config.toml
model = "sound classifier"
train_examples = 39062
gain_aug_db = 6
n_mels = 40
input = "log_mel"
spec_augment = false
num_classes = 13
optimizer = "adamw"
learning_rate = 0.0024
batch_size = 64
Rows from block 9 of a small sound classifier, named by matrix and row number. Rows with one number belong to one channel. Each number is 128 + 32 x the weight over its row's rms, rounded and kept within 0 to 255. All counts start at 0.
After each channel's rows are labels from the 100 clips, of 14976, where the channel reaches its highest value: "top examples" is what is common among them. Only what is clearly more common there than usual is listed. The data: synthesized solo parts of chorales (CocoChorales).
# convs1: first pointwise conv (model.blocks.9.convs.1.weight, 432x432x1), inputs 243-269
# convs3: second pointwise conv (model.blocks.9.convs.3.weight, 432x432x1, transposed), outputs 243-269

convs1.276 [161 139 143 124  95 157 181 132  71  51 126 131 111 121 172 144 149  79 174 103 120 148  80 123  70 107 145]
convs3.276 [152 220 120 177  88 115  61 143 141 139 189 189  82 110 140  94 146  98 147 102 116 109 111 154 101 141 174]
top examples: clarinet

convs1.266 [ 99  95 153 148  67 103  62 212 107 133 121 150 130 162 121 144  72 140 129 138 176 197 210  90 129  92 144]
convs3.266 [ 74  79  52 156 121 116 127  78 119 145 139  91  92 175 127 115 143 144 107 154 128  97 114 119 100 140 128]
top examples: double bass

convs1.238 [146 203  80 100 123  99 146 146 123  96  55 105 140 137 126 145  83 140 149 149  82  89  89 145 109 130  80]
convs3.238 [114 134 186 101 130 141 143 160 162 235 154 118  69 149 119 132 111  91 145 144 129 135 106 143 125  83 111]
top examples: viola; note G4; note A#4; note A4

convs1.420 [146 163 126 108 108 110 162 123 119 214 160  78  93 133 153 141 112 130 136  89 147 123 101 176  91 161  81]
convs3.420 [ 69 120 130 159 171 135 118 175 108 129  83 111  35 147 154 110 165  93 174 129 169 140 163 102 205 121 143]
top examples: viola; violin

convs1.174 [136  91 105 155 132 148 153 158 123 100 130 119  87 102 138 102 142  97  94 122 106  97 105 212 125 119 139]
convs3.174 [142 114  89 121 124 154 140 144  85 122 117  79 166 148 156 103 128  91 113 124  94  88 166 139 154 129 133]
top examples: horn; note A#4

convs1.295 [ 34 171 173  95 129 140 141 138 101  82 114 115 129 167 161 112 156 130 129 175 121 111 116  97 119 139 146]
convs3.295 [ 66  92 139 132 168 147 135 110 122 117 138 108  85 111 178 110 149 105 148 204 172 120 119  86 168 135 106]
top examples: double bass; note B3

convs1.422 [121 151 112  95 127 140 100 125 117 127 132  95 123 128 117 105  95 122 111 102 194 143 120 166 130 123  66]
convs3.422 [117 149  47 145  91 167  91 188  60 115 116 138 127 116 155 136 106 133 111  98  90 115 122 151 113  92 132]
top examples: horn; violin; note A#4

convs1.188 [102 115 117 122 175  88 111 146  89 139 121 151  90 102 164 126 143 134 150 149 171 147  97 172  68 151 154]
convs3.188 [161 141 157 122 128 142 118  95 118 154 130 115  85 102 139 143 138 170 109 209 140 121 129  87 122 133  87]
top examples: viola; note G4; note G#4; note F4

convs1.124 [103 105 118 150 151  80 152  69 137  80 121 106  86  71 160 128 118 132 154 106 121  91 103 155  97 107  91]
convs3.124 [123 133 177 135 164  92 121 150 140 169  94  90  95 112  98 128 101 130 105 116 133 158 151 106 151 102 103]
top examples: viola; trumpet

convs1.413 [156 181 166  79  93 108  93 193  95 142 123 178 129 137 115 146 121  73 128 112 137 115 132  99 100 154 161]
convs3.413 [141 117 195  85 102 112 108 151 165 170 111  65 161  61 140  87  72  51 101 119 146 102 161  85 121 176  60]
top examples: horn

convs1.360 [144 148 126  65 136  73 110 164 126  75 122 136 126 108  96 163  68 150  64  87 115 153 119 202 152 157 128]
convs3.360 [117 109 123 126 132 157 112 118 212  80 192 124  51 106 117 125 102 103  97 168 140  98 175 142 138 180 108]
top examples: double bass; clarinet

convs1.235 [ 90 151 109 119 167  79  79 147 150 152 176 127 152 116 185 131 170 160 212 104 114 136 150 150 115 106 125]
convs3.235 [172 137 107  92 111  85 118  89 179 152 114 136  51 149  86 132  91 187  93 142 176 125  73 116 151 160 139]
top examples: horn; note A#4; note C5

convs1.365 [164 130 131 158  90 125  89 158 102 148 110  91 105  92 173  70 107 139  92 132 131  72 120 159 129 123 120]
convs3.365 [153 178 124 154 122 102 132  96 113 226 135 144  90  97  98 151  98 107 129 132 146 128 103 183 152  68  72]
top examples: clarinet; note F5; note F#5; note D#5

convs1.231 [142 160 100 190 140 137  91  48 168  91 134 154  84 133 176 163 122 168  94 144 156 102 117  88 115 141 115]
convs3.231 [126 161 109 129  86 148  59 144 104 117 153 177  90 168 102  82 151 150 105 152 145 138 151  78 152 133 116]
top examples: double bass; note B3; instrument: bassoon

convs1.4 [112 165 100  78 147 104 114 124 115  71 111 110 181 137 139 141 113 111 162  97 135 110 125  80 153 134 211]
convs3.4 [141 135 186 160 116 170  34 125  94 140 128  98 136 173 154 120 119 125 147  90 145 198 179  94 130 100 152]
top examples: double bass; note A#3; note B3

convs1.55 [ 78 136 138 143 131 133  87 155 101 176 126  36 110 122 171 172 156 150 150 136 137 139 134 121  89 154 132]
convs3.55 [147 159 132 153 105 136 151 156 158 165 132 113  80 178  62 122 162 181 125 124 156 148 115 101 143 127 159]
top examples: viola; note G4; note F4; note A4

convs1.307 [135 114 125 125 108  58 114 112  88 137 102  98 129 135 120 140 175  92 118  86 110  91 143  77 103 130  72]
convs3.307 [141 131 147 193 151 137  98 145  52 122  72 120 134 107 144  97 136  84  75 124 151 140 122  72  65 118 140]
top examples: double bass; note A#3; note B3

convs1.181 [122 114 191  74 141 107 101 178 129  75 149  85  96 150 153  51  98 140 103 111  95 174 111 173 139 114 106]
convs3.181 [159 146 191 101  95 149 125  94 101  97 144 122 105 101 119  94 203 146 182 138 146 144  94 136 149 121 110]
top examples: horn; note A#4; note C5; note A4