A small sound classifier, trained from scratch.
Model: depths [2, 5, 5], widths [192, 288, 432].
Data: trained on synthesized solo parts of chorales (CocoChorales), 39062 training examples, 18.5 epochs.
Rows from block 6 of a small sound classifier, named by matrix and row number. Rows with one number belong to one channel. Each number is 128 + 24 x the weight over its row's rms, rounded and kept within 0 to 255. All counts start at 0. Numbers have three digits each.
Before each channel's rows are labels from the 100 clips, of 14976, where the channel reaches its highest value: "top examples" is what is common among them; "lies over" is the class under the peak. Only what is clearly more common there than usual is listed. The data: synthesized solo parts of chorales (CocoChorales). In brackets: how many of the 100.
# convs1: first pointwise conv (model.blocks.6.convs.1.weight, 288x288x1), inputs 192-287
# convs3: second pointwise conv (model.blocks.6.convs.3.weight, 288x288x1, transposed), outputs 192-287

top examples: clarinet (57); note D5 (36); note A#4 (29); note E5 (26)
lies over: D5 (27); A#4 (25)
convs1.224:178152109120114150112106087129126142133124141081158143069119116103145180091138177149139134116151119155094129199100134155154145096101123107140166142113119103127085146083094111150118133120119144192145073141100129163133134115149151151150155148117103130135127136094160165119149143132150130158
convs3.224:102105146124141148155126095138140113120110155117133103127132104127178137110151148116149117156121121102100152116127105132161114109094127084135133139101128135105165140133144135143116167108132175094133093121151118176117125133146095136071116107148078144171179078096138110128141156114104122118

top examples: clarinet (61); note A#4 (40); trumpet (30); note D#5 (27)
lies over: A#4 (37)
convs1.150:160138132164103146099169135113115133121137139138162135112122154108142128113125131151143158110129108146142116074110152156142075121116140161124122135138079104141151178160152144091157097092121105135136163123100141120163167134102110169103163099102086138121134123128131140129146109127158143130
convs3.150:109170096120136107102165123081121143152149111115113139086114091150096118167127157147070150164129115083127111184122124106071131142109114102148114134097097116127158133138197089127108111110115151159153134132128134130150152171120101121178124166112117145113150146146153138135109143093116085117

top examples: bassoon (74); note G3 (36); note A#3 (27); note F#3 (25)
lies over: G3 (30)
convs1.221:162123161156128151119100126082127134136145130147154152151137173133125116133099121120114109093134154133138139144129132100125123172121099100163125142131133133111149139118169140115156122115152124132161106113126122119117092127138096097112141137112118148123171158144137114154110130111084159100
convs3.221:133124154164148111150113143114131158096171088123130118089078138151105137154097144130107112154114106152126106079125119098124121117138137151122138116169130147194101164104115124078127116125108113089139110078109139162100164113152117092147167131133120109136166152111169100095148184122116141139

top examples: trombone (75); note B3 (53); double bass (25)
lies over: B3 (52); D#4 (29)
convs1.268:156163150158140133149132112144139091143150123133145148117133116081149131126116103117166115103157161123098142103143162136140085124117109142148109101138137087122174132123138184128142139101165155132123131133124144098119146137079134116150135156139146140159155102132114141169143069117114118148
convs3.268:118127145143171131174080151149127116094111115118079137103132143126150112170146098123167158160148116121093135053124131125119173134159120147125134119113107150124094131127110137163136145119117130172123128148137120120086099109123128099145145141077129154141092170112102118104153115136122106135

top examples: trombone (99); note D#4 (47); note B3 (39); note A#3 (30)
lies over: D#4 (35); B3 (34)
convs1.167:107111149143172123087105118144121156122097160143149125106141103088104138173139075112161122091113094122100108104140162165105126111155123156140120108139128147117098118125119154122165117155120147134117107167148176122133110162083162202119125142150147127096123112122108129145138146150117170085
convs3.167:178157098117131082117131118091117180108124120190117104115082111135102095088104166116128139137148143090106132123125108152108094114167108129145127112124163195095079118108139156081153141094133146105105159127165167130110101137126188113110139155102112110082162124106146127144180152146110145114

top examples: violin (92); note A#4 (82); note C5 (28)
lies over: A#4 (81)
convs1.178:129123118127177115160137102149127124148090131120142141149104116125094125127139165134095106116160190088135100139108135155145108079142178097176128112144078128150107124100105165090124135113119125139109119137105082130139091129068118155156098139129142109146109129098129142147107118109119137129
convs3.178:121149130120135145104151138141152118183160129125102157140081107087112118158103145153134111134097131112110127110125159143181184176098117118104129118107165130123101105156134112117095127130114117129127073110097123139127167112088114164133171124079112109074101149129092160125155125156132097130

top examples: horn (98); note F4 (51); note E4 (30)
lies over: F4 (46); E4 (25)
convs1.124:151141077133132127125095174119143115177141096137155120143117097178137106145101111106138106172110147120102089123160132110123179124121117118154125144113135131142102125106142116118083090141130142124089113134114121141100145148134077128152126109124140153090112145094155128162138121130134103127
convs3.124:096142123144168114095123136127148088135128134112108122146139105103118136142176144070157131143103133137159130122131153140108144107097155100113125126186147106139110149128151115156138140158132098151133141154117113128131063176138157092088120153118148123133127136177149112118109126148133111128

top examples: bassoon (100); note D3 (60); note D4 (32); note A3 (30)
lies over: D3 (59)
convs1.197:108128127103109147094141127140073133103100141117113155158129119119116131083145129108106125117136111126144135151123114189219122112138092133159128174119116124093116147139129111118144169126125139158157115130153138144179131128112087129109125118169149140154141154169159098120115115138183120144
convs3.197:126122133114161108126152140129109134154139118171148105118124129125135164146107101146110125130109118122109117127150145182085100129085177188127078108115106154108145093102176104133163128157148135156134097101121076142134109162128118095130121132088143119136141161151119131089128124127093133124

top examples: bassoon (91); note D4 (60); note D#4 (32)
lies over: D4 (44)
convs1.170:119134131177120139165175073119137160174103106101132153113114091163167122079124142119134127143165163139113158095136182114130186127127134178136147135090118125186152146095160111118116152148124111128095154171159065102112166113154129110136183111152149153142097122130146119135151104097162118081
convs3.170:110112141123103104102162141162132151091145136095112099111115128105125120131127093142179123106113090113088099115113115139138134158115093186099130144162117100118127148140138123090118147163128093102146141152148124139142125134113161166162119129164137102159134088118135107130132162139141158131

top examples: horn (77); note F4 (35); note C5 (26)
lies over: F4 (32)
convs1.24:062100075168117158130117184117156120137173144167121130104081135180163145181137160105144125119131128150100048122130135131101122091112095119131131099107122108153128136160131149164108152106159151137156123172133131134103137117145143135116106136103107137095175122093124156142112130142183136127
convs3.24:142128160143117110166140106161107110098147157159141090127142113123139121122150109110141103100117143141134137142137150152131120121121136138100141120185144116187115153128141130142099118142163131130118187154134093133179120138134090138099105122144175078117132123143132130121136158094117130149

top examples: horn (88); note A4 (59); note A#4 (42); note B4 (38)
lies over: A4 (51)
convs1.220:128156128117142161144140144109093105150155162095117106128134091156153136119104093114124121146091092135155100123146104126127148112126100106184109094142117138092113113106144140138126098112158128162154170094130130077147108159129136113108136152128150131076174110146094132121112124132124164127
convs3.220:151132089097127149080115109104126095128101144163166145088133065110150136146121113107133105138119126152132149171108132101095112123139075136141084110195149121108118125174115110160120157116100132153124125137115151161107137135138169170161155084134129121165093149134117115167125121118135122117

top examples: violin (99); note D#5 (28); note B4 (28); note G#5 (27)
lies over: B4 (28); G#5 (26)
convs1.160:128158143105145125186164133126150128106157117092191170164104132154122109113083155131109125136132090148094124158130128132140134122098143166102146113134176145157132099141144101137168152112109102120094151136141128103137116117150122130089160098144168151096159083125104129103132120123141131105
convs3.160:106080147091106160141106108122152100117117148138119129097091099137074127104121136148189127119098130131130137137187124126147111149127132111127104115159108118150128141147112157114128075068117102134146161121172158174165106096149127122131117119152104110163080099137134124129112143136119150112

top examples: violin (49); note F#5 (33); horn (26)
lies over: F#5 (31)
convs1.177:113141141129113122138099118139095139154125123160087124152120123110111159147107152153134104169090068140147108144175114114162136114180093124100122147140156169161101169124113161136153109127185141131103141126164163156133107118130149142169116108156092123109099127103129142145141118148092124093
convs3.177:154134128099121140075174090101120138154117098121093158110164157159126115127175081102113125121106116131095115118137129166118137106156129122096153141122092125150141134091123114159100102151184142132127130104128104137124126119127084126108120108121082153144138099155199122130145104102107134143

top examples: horn (96); note A#4 (58); note A4 (49)
lies over: A#4 (54); A4 (41)
convs1.194:161095134115148099104113164124141152136157110151150125114189138158134124122115099135174115142119174128100053089141096116108122173133103113125133087181124116123148088167117077119124101138136146135151139110121094138139132130126104155081102111153127137120140157133110133170155155123124123121
convs3.194:117167122106138139112153104132104162131167089078090155088132096115120102131104121133142150145120154118093118163106118123091152160158141123139118103108100142118132137096131110128141140175121132157149168143098131135108107145089088153152131110149118140089142104132115157132090110140168134099

top examples: bassoon (100); note D3 (46); note F#3 (30); note A3 (26)
lies over: D3 (42)
convs1.117:096093165098158124115146098134088124167115131124140132131107052150127116122154150147135164128144154127101173073113143137160097146137082128164057149136156135096104124141097140116122115119121128082121135132132172134097114131134110119101129116178131156176164106144105097080157094095139131110
convs3.117:088141112131097163107117097071114096116101142104088129159163133116131142126162137099153161130128110128136122118142146093166124129122063147134118122152158095128159147147107142113128120122128194129120125141127140157128093133148125122178136129132152111124137108116093142148091146144152119129

top examples: violin (99); note A5 (44); note G5 (36); note A#5 (35)
lies over: A5 (32); A#5 (31)
convs1.42:125108126132102134127127100147114112112125107111120156142139119119102146109141130105102164173157114146102118125136127115164173105081089124145161112164107145106101070137125115186097117108100184127083126126136142087122105140147171116148116134151114137094120165112163141140148103208177138139
convs3.42:134099122169110164160143111134125145095153084142142129143114125127132122117085119117104104130111146134102150127139125097148112122125184141168179137116117111129109191126092100127061096125122127151126148117112125123110156090153159126107113155133124141110130157120134084188150126149100095126

top examples: clarinet (64); double bass (27)
lies over: B3 (31); D#4 (31)
convs1.130:108146141140109131100126125106112147130149142134194123135118114072121134153100078159140146127121147075143145127135112159141136132137132142133189133149161155091087134146120101157108150093123115176168132117156100128130139127120162122135150100147109116106133124127120149105072150143126102123
convs3.130:193149135141146164116120103128164120106101131089116124147141090126141124121114157101152145145124146121095116161178124113153186121109095175146129174111137128165123145171186116098115115086123123107156125173111114131146119158108138090133166119151146084146156161106145134121121110157121103187

top examples: violin (100); note G5 (57); note D#5 (39); note F5 (34)
lies over: G5 (55); D#5 (29)
convs1.131:144131149151109153125119152123113151138134161095099097112127142144098068118142153126182096140170151106139133109135132098157161145146097140138087131169113136095178052093087119166143137093120158175170110118133120150125093136102155108138112143138118107098126138133141135144179094213159147144
convs3.131:096142136145138144120110103101128114125144140160134170130131105094127080111139127139101107127143117121107114127077114143158142170157170193102122168116131070137124201130100097137154107132156139140115142160105111109111131120133121124121147163129135138112143119178107109118152159105138177124

top examples: horn (94); note F4 (47); note A#4 (27); note A4 (25)
lies over: F4 (45)
convs1.63:154094090179160155117144177128121131133057100154082123137119100202124109157164154139129117129146115136126076133122143142124148160124095081119115142108113095182139139160129148151130077112126133089097115119087123144127095138146097145114133113075136157164138127134094150120113150120117147152
convs3.63:155141135114138166115111117140096182155137110148107140140115105150136158140102110137149129154131122123094106138111118091138107141135134093136120130146127175103120123052126151115131135124153120131109125128110178120140128083130118141167173126155105151112099118116121124124109122155100116140

top examples: violin (100); note A5 (71); note G5 (58); note A#5 (40)
lies over: A5 (65); A#5 (31)
convs1.158:140130133127144115100104130111132104172141105138144163152205136111094133169120157084132136108105134101115152152133109140163143167126140113127134153110110107095122147116147152128107104128177108119153154137109168164082099111071105169121134124139089131132099115096142159154155122147149171105
convs3.158:101120083131116159119129120123104123137115163071116102130110084129110169132083179133161139114151108137128137084096123109152105117129139106109117134113092099086143135131120145118159141137133161131174133128138106137095136089114139156098101132118109135112153164121128134149105196134116106130

top examples: violin (43); note G5 (32)
lies over: G5 (29)
convs1.233:098161122100118116130136108110169116157141102100125146099167131115169138169115138085127132106122115150121147132139141132117144123152168114139115152120122134182111118122126112135139129115126108133137086131156089121121173102158162148167153118142142125132105162117114087144122141133186067157
convs3.233:191143125127126115110146145138120155149149106103104159124142139131112084138124122107102129118205141145180100146109152149085115149127089137142160088171099169132113106117172107121122136143132209133144109155152130141136114123116129192095154125113126096195130105120126132098095110126152142103

top examples: tuba (80); note G#3 (54); note G3 (40)
lies over: G#3 (47); G3 (33)
convs1.68:127153125118134103142125172085088139145115105155100139131124101172115131128122099119130129098149096122098122118163138145145114137105133117121128130132150104103147110126157106164104121127119152097157159124144098139105142127111133156136132086149115124127167129186151132111139127170110151143
convs3.68:118111117162119110158161083147138129102086112090110192159118138132133139130116098108080146117143119117119129125122145117154162144123093144142160127085137111144122122084131119143157141156148119117128107117124137117089116091123109172136116113130176145171111117076174112150117158152141138148

top examples: bassoon (65); note D3 (31)
lies over: D3 (29)
convs1.218:093117130119164134136120116112132136167089123100134121182121132097116115118152135131126100169145126134117173150126116104134168147116102149140111122175108119143124113101128130128196097104166139087130142140132120120159148152144095143146151158146124147161113127156151109148117100119156091133
convs3.218:143130126111130098162153113161138124107173155147144108133125119060115133140133141102124120072137138125128107127102120115126082139091144162134100096133121124104098110122108105125118110112105149117093120116119177159132119080118138105115154156123132133144099155126102156139100158133104171129